Rows from block 4 of a small self-supervised audio encoder (BEST-RQ), named by matrix and row number. Rows with one number belong to one neuron. Each number is 200 + 30 x the weight over its row's rms, rounded and kept within 0 to 999. All counts start at 0.
Before each neuron's rows are labels from the 100 clips, of 14976, where the neuron reaches its highest value: "responds to" is what is common among them. Only what is clearly more common there than usual is listed. The data: single notes of musical instruments (NSynth). In brackets: how many of the 100.
# fc1: MLP up (model.blocks.4.mlp.fc1.weight, 768x256), inputs 172-255
# fc2: MLP down (model.blocks.4.mlp.fc2.weight, 256x768, transposed), outputs 172-255

responds to: pitch class C (28)
fc1.277,235,158,188,216,209,187,179,207,165,183,203,170,164,224,223,212,281,237,183,206,203,200,192,174,189,198,196,206,185,181,201,241,195,179,176,226,239,182,182,189,231,247,221,193,146,164,219,188,185,159,215,146,200,239,232,197,222,207,180,209,188,215,226,212,209,145,170,206,190,216,235,171,187,236,214,222,150,138,244,225,175,156,187,173
fc2.277,198,232,215,175,141,196,201,238,225,232,183,226,162,187,209,241,155,158,248,196,236,166,219,226,215,223,201,194,192,218,204,185,209,220,221,192,170,173,259,222,174,148,140,219,249,256,191,157,177,218,180,305,182,148,171,154,197,226,227,225,185,194,173,198,133,238,171,207,232,227,183,203,229,201,192,194,208,245,178,185,184,206,243,226

responds to: pitch class C (35); string (30); note: C4 (26)
fc1.643,194,240,182,234,188,199,169,177,216,234,206,199,193,168,193,158,230,158,217,228,196,183,177,192,178,191,239,132,181,229,210,196,183,191,206,258,206,189,208,188,169,215,177,144,241,205,214,176,198,151,178,176,188,182,184,176,160,160,162,186,175,183,235,216,201,209,225,181,227,170,165,249,194,206,200,212,182,276,169,227,155,201,162,214
fc2.643,197,176,186,176,212,177,229,248,156,139,216,235,206,217,184,218,216,244,177,187,193,226,234,207,205,199,162,257,180,168,187,203,213,258,220,167,181,213,193,211,191,230,205,237,169,238,194,244,197,230,181,184,234,233,155,192,267,241,206,201,239,200,187,194,217,185,193,229,185,228,195,154,230,192,192,148,190,161,274,195,227,199,163,187

responds to: pitch class C (54); octave 4 (43); note: C4 (35); octave 7 (25)
fc1.446,217,184,163,201,188,187,166,205,178,185,226,213,182,201,193,213,186,188,246,213,247,206,207,190,235,233,180,195,151,123,153,194,201,239,194,208,208,166,195,200,201,183,200,217,191,199,208,182,164,207,189,174,194,197,216,179,179,204,195,229,222,223,180,221,202,226,226,192,151,162,168,218,254,259,186,204,207,212,236,172,193,201,153,205
fc2.446,159,236,207,189,175,206,231,204,145,180,186,197,196,205,151,202,160,195,221,262,178,218,193,168,192,148,214,248,241,221,222,243,209,162,181,189,201,193,198,201,155,259,221,192,222,223,227,194,198,252,149,243,161,198,199,232,190,207,210,182,190,207,236,176,201,176,198,218,229,252,203,138,121,193,240,210,188,168,178,197,195,222,213,176

responds to: pitch class C (25)
fc1.3,241,182,207,192,146,236,265,181,206,174,237,274,193,174,200,208,230,213,200,203,232,206,192,190,203,221,139,202,220,210,256,286,194,165,194,255,236,196,187,169,216,179,205,151,216,191,231,239,185,205,149,170,215,213,146,161,165,246,228,192,166,181,198,176,170,237,211,203,198,149,247,216,259,187,187,165,206,127,225,217,154,239,220,200
fc2.3,174,159,188,183,190,150,198,173,213,267,170,198,205,175,241,162,164,192,204,176,235,193,211,257,187,188,280,163,187,204,209,118,138,209,204,189,242,226,191,221,179,221,209,225,188,203,204,183,222,219,236,236,201,201,261,236,228,172,182,168,198,175,205,179,156,175,221,185,244,210,177,212,182,242,248,235,213,267,188,185,206,134,139,221

responds to: octave 6 (70); pitch class A# (31); note: A#6 (27)
fc1.616,203,150,166,224,205,184,171,234,211,193,202,192,269,122,179,207,236,237,215,184,223,154,218,182,204,258,192,183,155,197,149,188,250,165,203,205,214,162,175,173,200,181,167,225,216,172,227,218,181,236,178,179,206,176,209,210,198,239,152,191,154,201,259,179,206,168,169,187,213,161,262,216,241,218,188,185,189,216,230,201,258,188,173,207
fc2.616,187,228,247,196,190,258,173,172,231,175,184,203,162,221,174,215,176,223,174,271,193,223,210,141,181,143,191,227,233,198,210,195,194,185,169,267,132,220,236,207,229,220,167,158,169,194,214,170,157,132,194,197,192,169,166,176,118,215,286,219,219,217,201,200,190,234,238,197,137,201,176,144,216,175,190,191,204,216,170,211,131,190,213,260

responds to: octave 4 (72); pitch class A# (64); note: A#4 (60)
fc1.456,246,231,203,247,209,226,153,227,194,197,231,148,242,255,190,244,179,196,216,140,255,165,184,152,215,207,190,207,164,168,169,123,203,157,239,218,197,206,189,196,174,258,183,160,184,167,186,182,172,165,162,168,211,226,214,192,170,205,220,212,198,192,163,212,255,197,194,156,203,133,171,247,227,200,251,182,169,206,227,201,178,205,187,202
fc2.456,182,212,187,212,221,134,198,202,205,215,173,140,147,251,219,176,225,203,161,202,157,215,208,173,203,229,195,209,161,190,204,157,236,252,160,194,120,216,170,217,221,193,226,214,205,167,216,183,196,214,203,268,184,206,158,235,223,157,205,249,225,232,208,190,186,159,193,188,189,150,182,215,189,181,150,220,210,237,190,131,208,236,231,178

responds to: octave 6 (52); pitch class F# (25)
fc1.435,189,193,229,193,244,243,236,192,157,219,229,214,188,218,151,198,216,211,216,238,177,226,237,237,169,176,191,166,212,176,214,154,235,233,216,273,221,171,195,184,253,247,190,168,204,213,173,170,187,224,203,199,176,194,191,152,238,233,246,196,170,173,179,177,177,217,223,259,158,188,229,180,160,184,188,204,215,214,201,262,173,180,198,204
fc2.435,210,155,169,194,228,192,210,224,281,195,229,131,208,176,216,180,188,221,209,187,171,207,155,151,210,215,205,206,189,214,202,184,144,174,195,238,198,151,205,172,120,192,272,227,213,192,190,254,168,206,181,230,151,164,216,249,150,199,177,235,228,227,252,172,192,221,202,188,251,177,185,168,191,252,155,237,195,238,203,182,168,234,220,195

responds to: pitch class C# (44); octave 6 (37); note: C#6 (28)
fc1.76,212,218,149,189,141,178,227,173,160,156,192,243,209,230,164,185,266,198,138,202,214,192,141,201,225,219,214,145,239,169,209,190,183,215,161,168,178,183,205,186,157,200,271,176,171,201,219,185,229,209,189,169,216,192,182,140,229,175,216,197,215,217,235,186,205,196,175,199,233,195,162,166,249,220,238,203,216,192,244,202,145,145,148,221
fc2.76,183,174,201,228,194,234,171,183,204,190,171,153,209,221,207,183,150,180,218,202,217,202,219,178,171,183,242,220,190,253,166,185,253,168,201,271,223,218,246,153,210,171,174,207,196,166,190,187,161,171,240,193,188,224,260,187,150,232,180,189,196,211,204,166,218,197,174,173,173,201,228,210,172,201,208,155,221,187,189,223,223,212,209,194

responds to: pitch class C (47); octave 5 (44); note: C5 (41); pitch class F# (26)
fc1.113,225,240,178,210,235,183,184,185,193,180,276,216,200,197,242,189,207,223,178,180,173,233,183,196,160,251,208,197,210,172,179,182,239,179,178,145,203,252,189,126,209,204,206,193,214,177,203,218,196,244,169,223,232,208,167,200,220,217,183,229,163,190,221,208,187,165,225,217,194,210,214,201,213,195,244,188,195,111,248,222,159,184,186,204
fc2.113,156,154,183,160,165,218,215,250,199,219,158,175,209,225,194,205,181,143,232,206,182,226,178,161,213,210,184,168,228,254,214,157,176,219,240,189,223,158,205,220,182,196,218,199,251,213,191,232,174,202,224,227,204,130,248,215,175,194,249,157,259,195,243,200,190,234,222,210,192,187,187,200,196,219,177,169,220,241,130,205,210,201,171,193

responds to: pitch class G# (33)
fc1.760,191,213,201,156,207,191,164,136,232,232,207,163,184,176,177,184,224,177,189,206,212,205,192,180,221,170,210,210,226,177,179,169,133,166,257,216,157,211,179,165,190,191,188,206,200,272,229,181,166,223,180,238,241,233,243,162,236,188,151,232,185,222,238,148,170,190,161,145,195,166,191,133,144,222,190,208,198,219,197,160,178,229,165,119
fc2.760,181,203,193,231,186,205,234,220,166,180,198,243,191,251,228,223,187,245,203,154,173,142,216,252,153,221,200,204,198,188,214,237,244,195,174,162,244,169,189,216,234,216,212,161,187,150,219,165,221,187,180,175,204,136,146,225,210,237,197,176,213,126,142,212,250,200,175,207,188,181,165,238,240,172,186,195,154,170,179,228,184,178,206,282

responds to: pitch class G# (52); pitch class: G (41); note: G4 (36); note: G#5 (33)
fc1.38,204,193,245,169,259,201,207,225,171,209,193,170,180,171,201,179,199,193,223,173,214,265,226,213,177,193,168,141,164,196,248,201,175,180,209,154,113,182,248,213,177,218,182,161,214,185,161,211,272,221,194,178,194,192,215,227,187,202,143,216,206,229,213,237,228,175,229,222,230,224,163,160,217,190,194,173,239,186,235,180,127,192,188,189
fc2.38,237,243,178,216,190,184,184,218,193,164,230,221,211,256,226,267,214,194,163,209,195,236,221,210,285,169,229,222,171,204,186,188,188,221,203,188,243,261,179,207,222,178,194,189,209,274,229,199,180,170,227,204,223,224,175,189,194,206,237,179,171,136,198,239,214,202,216,194,210,114,222,211,174,202,158,170,144,200,174,223,253,179,189,220

responds to: octave 6 (35)
fc1.406,193,171,186,194,170,172,240,212,169,191,206,193,209,210,229,205,129,202,151,174,220,195,214,217,217,179,160,246,251,198,213,274,208,184,195,179,231,217,226,145,225,204,176,206,144,266,198,251,174,176,147,203,221,221,189,260,178,204,198,187,161,161,200,196,213,182,223,233,222,125,192,170,201,134,174,187,185,172,151,213,157,248,164,211
fc2.406,192,218,232,233,218,215,132,197,195,195,239,190,198,189,199,167,241,164,246,240,167,209,182,207,187,243,229,148,135,179,219,129,240,216,188,185,166,193,177,219,211,170,237,218,250,176,192,188,213,202,211,189,226,182,216,146,229,218,205,189,225,214,213,196,168,232,180,192,207,272,275,234,216,223,214,230,234,201,224,241,232,177,218,199

responds to: pitch class C (28)
fc1.223,227,183,162,192,189,163,184,191,177,201,206,152,225,204,146,141,253,234,203,169,279,184,198,219,185,204,249,184,186,206,202,259,193,258,207,204,228,181,163,183,208,177,202,189,224,208,260,169,132,170,163,170,234,171,227,164,192,176,235,247,203,183,175,228,213,210,185,185,217,183,200,201,216,191,277,176,239,162,215,197,216,170,232,217
fc2.223,189,205,220,222,261,243,228,204,196,226,190,223,180,169,247,237,189,210,219,185,157,165,196,197,257,227,207,222,197,219,255,143,210,139,200,235,186,205,184,216,206,201,187,216,192,216,210,233,264,211,207,228,180,185,187,188,210,139,170,211,246,216,216,178,192,190,242,180,195,181,208,149,179,203,190,209,225,204,191,170,178,178,158,228

responds to: pitch class G# (44); octave 4 (38); note: G#4 (30)
fc1.25,202,229,201,256,222,205,118,198,213,154,232,221,169,169,226,204,236,187,189,263,240,228,229,228,204,183,204,193,196,184,199,192,216,204,245,244,214,237,207,179,267,254,170,175,190,185,186,211,142,207,173,180,197,238,266,162,190,197,206,233,172,160,224,198,202,208,160,221,209,198,208,223,207,189,212,212,158,212,173,174,166,216,210,206
fc2.25,197,180,188,179,151,235,231,189,211,280,183,175,197,233,191,157,158,216,203,104,159,181,174,186,207,182,182,223,229,234,233,208,210,249,207,211,175,144,185,228,181,171,214,214,220,226,229,191,276,146,175,181,223,202,155,244,224,201,207,171,223,188,169,230,199,172,253,163,167,195,201,227,153,210,208,145,210,144,185,224,211,215,216,206

responds to: pitch class C# (29)
fc1.442,228,219,249,193,203,243,219,203,144,243,240,147,182,155,197,179,200,151,235,211,175,194,196,190,201,161,177,192,235,234,226,241,219,209,201,188,176,164,162,243,174,209,199,210,193,179,229,156,246,201,220,193,237,229,231,212,172,228,271,176,201,177,207,179,204,206,205,162,182,140,182,228,215,195,269,142,205,191,228,163,192,167,175,228
fc2.442,171,148,256,214,214,207,205,206,253,193,190,168,189,168,198,208,187,211,193,204,181,241,217,191,194,209,181,174,210,201,201,166,227,209,173,210,201,219,189,239,265,175,207,216,190,247,202,237,150,170,274,215,182,189,239,237,232,232,147,203,189,180,198,221,220,212,223,238,188,198,193,212,231,234,193,183,140,204,188,237,243,207,250,187

responds to: pitch class C (65); octave 4 (42); octave 5 (38); note: C4 (34)
fc1.226,213,216,245,217,259,202,207,228,222,191,206,210,183,142,202,211,249,198,160,170,174,213,211,184,186,149,175,165,182,178,144,198,225,233,209,165,178,255,263,199,221,230,188,194,207,186,230,182,212,213,163,236,203,183,185,217,232,160,229,184,183,182,196,162,175,209,210,223,223,237,201,210,221,180,163,185,248,153,179,139,150,261,171,179
fc2.226,189,162,223,225,207,198,208,271,147,242,195,212,192,222,171,203,202,202,196,181,146,232,186,195,188,217,192,181,165,194,232,191,214,226,252,182,268,153,171,164,169,204,188,193,203,208,194,172,195,238,206,179,232,202,225,178,195,205,192,210,211,221,181,157,188,207,167,226,253,170,193,184,223,204,194,231,212,216,164,151,242,250,234,190

responds to: pitch class G# (41); octave 7 (33); note: G#7 (32)
fc1.196,190,233,220,229,233,244,224,232,165,189,163,163,242,221,214,186,181,126,191,140,193,180,224,195,239,193,221,176,177,237,196,221,159,236,246,222,225,177,245,237,195,195,164,188,208,207,183,169,199,207,153,177,185,225,226,198,203,216,195,186,210,120,187,144,214,196,152,219,215,227,200,233,235,221,174,204,187,196,220,274,155,211,201,193
fc2.196,240,274,187,180,171,194,265,172,211,229,227,250,181,254,155,229,231,224,151,196,229,211,188,144,180,170,209,245,199,213,204,232,186,166,186,205,193,196,202,140,230,163,231,257,138,197,209,158,182,171,200,259,165,197,149,190,167,144,158,230,180,235,248,202,152,175,219,208,185,193,234,183,198,226,190,197,253,186,168,168,246,234,205,177