From a checkpoint of a small self-supervised audio encoder (BEST-RQ).
Model: arch transformer, norm rmsnorm, width 256.
Training: muon at rate 0.0025, batches of 64.
Data: 184686 training examples, 1.0 epochs.
Rows from block 2 of a small self-supervised audio encoder (BEST-RQ), named by matrix and row number. Rows with one number belong to one neuron. Each number is 500 + 40 x the weight over its row's rms, rounded and kept within 0 to 999. All counts start at 0. Numbers have three digits each.
After each neuron's rows are labels from the 100 clips, of 14976, where the neuron reaches its highest value: "responds to" is what is common among them. Only what is clearly more common there than usual is listed. The data: single notes of musical instruments (NSynth). In brackets: how many of the 100.
# fc1: MLP up (model.blocks.2.mlp.fc1.weight, 768x256), inputs 0-127
# fc2: MLP down (model.blocks.2.mlp.fc2.weight, 256x768, transposed), outputs 0-127

fc1.266:438490508519432531494503485500515536511527393525494491383542505462508545453508514450520488392520434457502514549432527490523541452496546527566550526456494512429534448491446475499579490534547502532560469444540461520485556485482493502509543446507501467505444432564464466435440535534476463539530466454489506457527555491492520548531511531441539553550492570594479474467537534411539449481486
fc2.266:531478502440468533537418430488520423535492486546510543450544425497554453398482538500514526512495583577503461448480469505538466477530464439490491501492491507472480517558559441509468444543467449539487439483481429513499554547543516418516542545567480584533501497515505494525559496469516508581474508488473506512538528496525539537481606531510582442439522508511506550459450439489539572490538
responds to: pitch class D# (41); octave 7 (39); note: D#7 (34); instrument family: mallet (29)

fc1.203:526495528463525478470480442511573549493477432436446502493519437528477515511550502528487499503565584530463440480522498508422530505486445450498505473554531438504593470460552476501509492488475511567452422480459461485474499465522478442509424560587464499512535470484493491504432534419482497566432512527480466481481464514453425469493537422449546513471576452530463507429451455534510532477525
fc2.203:451458517531421576523483553489454492434507547537487498533502522525517551537448522481472546600514533518512557500493468526486430468543530552533508538511422533514500478542448490434491512490538526432524486521530511567519477488468533550512505527503441555451492546423531526470530419483602543472496542517457475543485508502501513534474463430498426540530440498407519467627460534423495434554480
responds to: octave 2 (44); octave 3 (39)

fc1.309:525558491443459526497445550518544533474459517503467494467483548486542489476491455518513541448528544518428461465501568460549579464538479507486560483523449468511507474462456512575377550398567588482541519497491504449499475465517448534439556498484417468489562442524506529496456501487545522471525528455492576585537511481468518445562470424437509530426521536522471438447466524593509452436504
fc2.309:500457521514499472477515543437528513503457449441542557520490430493505496538568515365561477559481473519524555497484486467478409481553541528480465530508549468480517572518524473453604463501531439525477558494526503482485509532521553487497482528470477470546440519464488439510563450510528474474485561508488473458453477480527486533438486492530511480516474478483481553547539542500457511478460
responds to: pitch class A# (50); octave 5 (35); note: A#5 (33)

fc1.725:472509505501566462596439567491455481496478483480544529515473455504476494466420418480507562579467480511582498501520508488470499455453470449495528514482554553519483509490521542468470509466502441440474500466521569495463468457506509489482535453502487483474525444537500544416496511476561529496490501473525549572485449561484433443498547524515540511517487484499536534538430590449593456494408
fc2.725:507474425443513501515562509491533494462520480514403522500557504501520512531467551522569448459560487567486516488527451499413454495511529585482523503486536480546521423506455457540606498434447488487512515483469446518492523520527475617478420487512498482483516450473513452590505452496432428498444516543476463553532522482526487570610505507539516532549544468508463487507469440570480580561570
responds to: pitch class D# (28); mallet (27); note: D#4 (26)

fc1.365:541451528500484527475507509539496490440494541505511505493405443548478466453455494494546503424483446515553472458489497538464457474442497553480507557452444493510478541461483507439434531462455500517511527491467533497539491431489428495421501497469473541551452476509467506472515445531457554518535529522471513534431505496466570487475546561572451540457464562524433480487553496527491415387541
fc2.365:436540527468541464494589395450492522428591534525529479503479511452489413510507510522518559496442666503501509454520446509509449530482491506548475506510503498457475497479518536544548513430471499470497533593502569512505528515495518495494535523492475496494536492492508456506482480461480544513473501488441523492479534487510548511522471494511483462506484525464505490542463473427471492489498
responds to: mallet (41); pitch class F# (27); octave 7 (26)

fc1.68:518444436535509478495469512549465503551463528460484489477510472487464553485485506488496506482488492549497574508478561514504524516522465502461528530499467473499499493489594483479497485508500484472484524479444445462537499482574515466533446492513482414461480489477464455501442572503577571497429524575425505457492506448457425423490539475483579471566496470542478539446498536532529502543489
fc2.68:485543552572497540487637463461483452514464530576508529459466467519528407520538525502490478520425477471475507498517452476486518498542438493513552417557592524533511490490491523481544482468412525540516575496422473485527431497484497589533454445554527501484450511504519491548490520521453449449502495460557487573445499516490498553464494447480401518482499491505538471532485483585476504492494
responds to: pitch class A# (29); mallet (27); octave 7 (25)

fc1.410:562542452543462530541522541393502555514445501399539534442491518425482471476445520484469463528451554479495592554555471554519518493483476529471476499443528479528407529505570507449540518503439442574532484530527476475547495467469397523500491540424491562541521415534469476476536493509483535512528507472539531476509486453502469457556463498508522593534499500507542440494532446464436546488487
fc2.410:479566514525474465534503507561528499553435477513555512508510484493591530530490561471544567456490501497516537418480464498460515483543447562475533416492420494517489519424440525539489527466586507442481445480482560519484519562482461445512503447556542524496530527432526518510525530475419436547444510536486456455469491530512514514478545503507495411496462567538511378476566522496499549474541
responds to: octave 5 (67); pitch class A# (41); note: A#5 (41); pitch class B (28)

fc1.633:584534576431513493509492522405541480478467486523471452551547502540451533511494532546541636472455511463546522449434499535500547513520498485516539462501440489486605487474488548562477531466496444458432596469496499467502498446547500460509454582471468566512514475587536492452539476524493558494501535482511488531465503473537496520465503539439491493464470526507461490467514470517487504521508
fc2.633:486454537477477536466521476492510506478490495516486469556503527480437487539478505389456445536573464496533468482456485523564416485521501515464481421501496468528490463467447483537505514556460481523494575577533450466520481446500487463516544508416455500546517534463452550453553488501452443422487523482489492509489540464406506519513476587462511460544509453447565510451497492485474554492502
responds to: pitch class A# (53); octave 7 (52); note: A#7 (33)

fc1.333:549499474478559478477563450390452512388472442490515538503498520516441445523499565533533444464533509480537484519533526543470486512534491498487507512514503531457489475521512419459481483547524526446419515507565481515478540457486403468529466520485515484493563485450539537475471508522611541480440518518453492519467502529473534526451441465476496558495502446519519472505438465516495498513568
fc2.333:487574561560497535492454540511473510526459508518477510483519493524451504478457446525559542460489481490533455424514432505505422511468494525475510463506456503506431529418524466499554458455450499488537507395487566465532509455484483534521410471450504533475518442499512477540562520407520567530558519470563447509575427528493481469486510532504533456534471508543447486524467526438482468497441
responds to: octave 5 (63); mallet (45)

fc1.281:547468483501456517519509458487488509483501504465433597496538430490432481416507498532499516540455448510559505444424505554518514467464525449549508460488445506482487433593457459524590469510483459583486520488441506504576482512445509489464430496594486449519488509490527491423458562497515545425513484455483445516478465516523493398477573443482497562463527465484551534463539533567519522452471
fc2.281:469515471474505545466594525442457453503495473496473474476458590480550464552480494428450517503445564490399495501502432466444471498524468542493492526500498521459510499471489487521390476482491475454551495463473469524489559433485480553504539497514522545454556484496402515553567490487430423516491575505531526436457522489521503552494494538503482427519483547548498518542418526458469464519573
responds to: octave 1 (47); mallet (35); keyboard (34); octave 0 (27)

fc1.514:467524545499523527547486487508495497512443495447494530530505491445437525415542476436501485444539507562516575554433438557412497523498510466538516495518474481524454509474482512489489490412501482549506474553513445505542435480462522414453577543513486505450557473502562548531498465439431481486411477417530456511500495500478490547484519451562518489487521489528490482508512530531534537553444
fc2.514:502499475490454404499437564448466458559505438523443490470488518533474546550471474484429465499517533480477540529508460472490444514491370443408506603502477549465494482570532440509464473540421514552472525521473461489503488489571532508571525452470450484424458601446509519406547534484532533480520405520508509475497493422561524516522455509466458531463537473540488545447468485394450400460474
responds to: pitch class A# (61); octave 5 (44); octave 4 (39); note: A#4 (31)

fc1.696:484477499488455574525528486501544480487462516533498449488508437495422374500523451531546524447545518506525508476513480498444495531521542476594500527498456515560470466488470545528483493526570497496462461499457485557476436494429461572469530502454536450525600494526574493476555388515512475461535542449463573402495442546490533542442532455506464439593574437490486500506508472536515495484514
fc2.696:536511409571471470491477463470535507518512477465527498514532510530581517451582518493450478486519424476519451512523525508487513485521539545499500527439556560438492495454563457544443507532495480529476599507520544442552437543576526537545496474573445450467480519511471514564423553529454444514444512535556482458524478479510472545526488510494441550467472493526539537539549476477493572463464
responds to: mallet (44)

fc1.683:544444507500472532584617501597452483550519499511561535506507454544487525495503542498506477536524549524480477510526578519546520469530455502568509561482428480472500531484526479532472490405494533470584483486494505505516491490528481442481395562474524556505453457448468404505457519537528425474509485527481481488434564495483433470482415536481537466467512460493496601510467486603544563479439
fc2.683:470487458552545555481527519470625456493478501508458473458547496467475506523506448505508485462572478543496554497448495560490549475537482506511437557473502471454459585500492435457394514499483483479456501507440518535507496519425483482488521448516532550462589459551536453484487524522529511492473529493479520555452461474411565498500507472480491497443506476517541532485435454422490425454469
responds to: mallet (31); octave 7 (25)

fc1.529:500491406436461522483489495439520515513447421470422486529478538478558502484482524484477461540504521532435559431531502501527559478462452490434515534511440474528508512524459544425534543513437529529578503519465416481461453511469502444487564550529563439539504466495424506526526540513565552568525517403408466481495464484524470433510519405514490449451466504570475442550559476489497459478478
fc2.529:489438547468489470504493550468484475551569520451531486477535443457486442474528458471447545425500448416584511562486465499468458483478523468587433518574518545437536472545516469510491460441539467527515504500520525524519517551508482525495471498494379536460497503502483496552497460440460467446479512577522505510591536515476592517511517469556544584532512453473466520419499475566400462524574
responds to: octave 2 (42); octave 1 (30)

fc1.375:520428501458529494487450551478443504512485493473470506393493537472549456470423540452539454498534517528462479606470465537469423500497534509457536494474486545563542506468512542417548465479478464471511459477506493495597428495446503471537565548477562504568487480490459479562510525499551515489477524433493503453464471511535567459471470499435473533514444450474477523515485477413444447523447
fc2.375:559562507516480567495493496537514453526499471510507516577529477568466573526544496590445540502468493472542501424483549477526529506488485465528431458451503502475479491487494428561469564521489520440505519502478573478512497478519484469490460484474477464513482525553549489417475480591491496517492447452506545515555507413525504469551578479544522472508510487533534501495534504518549547513548
responds to: octave 2 (53); bass (53); octave 1 (37)

fc1.293:486458513524440507553521514515451422551526511457455542485473485469475505506479483608463471493477407485561474513501473456484530555492506532477540482509449542513513422539477493528470579483524446544472451529526486478458533465539516518452470463541489555418504525516523513443500523518487484374515458567499528456450446529465568504531567411480487474528508468535555487498545487459468525460575
fc2.293:484511524448557497444460521542480544525534475463480505493470428548439447486441525513525521481465514506493562438463493480468530483477471543564547420510493436479505531447533498453509427496395470471489485525425546550519535500508474524511462544488552528483514462547548510511468529517562507466435578474502414539505582417507420459482510452591485509503462569468482455565503552496493452509505
responds to: octave 4 (58); pitch class C (48); note: C4 (46)

fc1.707:529544520437437525492507515475522469496415440531467505430569412509550521586489523447440493550542492497441504511548445474487471437496434457441575506517516496493513449545650552470473489466515495576410411498486517495559482465470512470569510552523511482482507534466504554526496545529526542463423530513489510488566439542509449537476569486442512533482524515504474474455491479544504521453504
fc2.707:461478449522479548507501484506551496385546548496512499486513491499438463425440519559531484503506543507527466514478593505497515497512489534567469511465432522482543479498382453523491566549539499496511483494489515434526505477498443514433491489547524482529467435456483423462489498498529455540605545532555462546446510473475572430548455473557409429484451532506474549503493484491500518555428
responds to: octave 2 (38); pitch class E (31); mallet (27)

fc1.646:419580434549533493453501528512482575459534528481572535460401538523480457462483523471547543435513519458527455511445507509519529569452560410458594464491499498528511510551458535445469521446463531497545487522470487470491489500532465477460513548561510523557483460527498466465460472478528561497422547464474463506485540543425500462503547500560507573418482478511491571502457483556549482518522
fc2.646:578455529539488471493530527496576414443493526500478474586517510461490551558552490472448546546488497475464490479506484493510484515507476584551493443497528576487487537448488467534527482449504504555518515487557464513482533449470524531504477416485545476440493516478536528540467513494430462485481480534541453597489519484607513509474471483452555457550525451559469499440496480552529483522514
responds to: pitch class D# (48); octave 4 (45); note: D#4 (44)

fc1.497:536484493491423516476469506494548497502464505489514551449446451437446433501448514513482543477462465471443474551521532508444461500512468509541603414476403401485474433542507586438444540522474463476497374535450506502520440481467487510506436544483542534438485534547471482484471487521517477494487488494510530485491552482521443467518470489525476467428481435491487463510492423477514495460451
fc2.497:513502464498527425550464436463527565421483463514492518532507446463502510495499480517510533495523558531507545469461579535477543576502479500512507456505464552528545527492534510476464432539551480417516537454495482458552544486538508462606469537531474457492540472506571507469457480489486442544481508565508506552494465499426503486503510568494522525499416514465534555514531602489469505567501
responds to: octave 5 (55); pitch class B (41); note: B5 (39)

fc1.83:492463588512419444539546466533537555528525472493514541464464535556460519430523461468476524465440478552455503498502494547517474596506514515541525532519488525454495461448481502511465514501415460504506514502560464505462537484468495487519514501560498544518515493519471527579437554487458554571508456472524492443462507471464524522483439427474546561473509519565568517527492520488478486450475
fc2.83:470466479520538520497431489508480568505435509516449492560504508549497494535385477507478462487505428486491481543441503525463563494506514484477469472505541478490457562540503402466516512489457473502494430511471486545486527547439528439483460510499536434463543559445515500403498485502467566426453509521536532464567632445572551506483529603498484459555534474487465469507501516434486560554495
responds to: octave 1 (35); brass (31)

fc1.41:506460470505499508475489563512441448503471475520461501499449521490524523537528433547544470441544588501447438474457515513524515492471536466503541512533540505543535528500480496461525480505529468515479461471586497446579489488535505467480476510454565430489478486491494479525489464535499474475539433496418500522543514515508512475458467514452401464568462521444456489523538545505485474466537
fc2.41:447556542501535482478558493454497505470496537569516528481506560447505523602542501523520543469459471497523461548524561542419521525536550469499449492567535492494553536478504486457506522469470535516451525499452524516531512449510494512393525520552442482498512565452595530463435502443423539613437520447472548541441510446512547467550464438449494448531501456579542510551481570498475478486419
responds to: octave 4 (74); pitch class C# (36); note: C#4 (30)

fc1.8:512462522564429499548499455487479461504515506482554537483534500583469498470433458544483488522522558402506464557442460466480536512544563485471488448493405459473512490538453426448495577534561446529465441498525495510519506582524573521447519500500484504516502477478504528466560461536419503467495428402415503478400456448463481512471491471551553448557542507525465466491475524481470469476525
fc2.8:516547452484527397444544555475597528540520500429453547503496503489484523542563541550463493495487441564513503429528548506525456489436450510518503601479567528529487483479558558510505483420481558499469453535466496486452520474504462507524490471462509539471515502513488420501543564484548448533491564551510533502556460562502458492525571478463459544470540538511577542494572505517521480574427
responds to: pitch class A# (48); octave 4 (41); organ (35)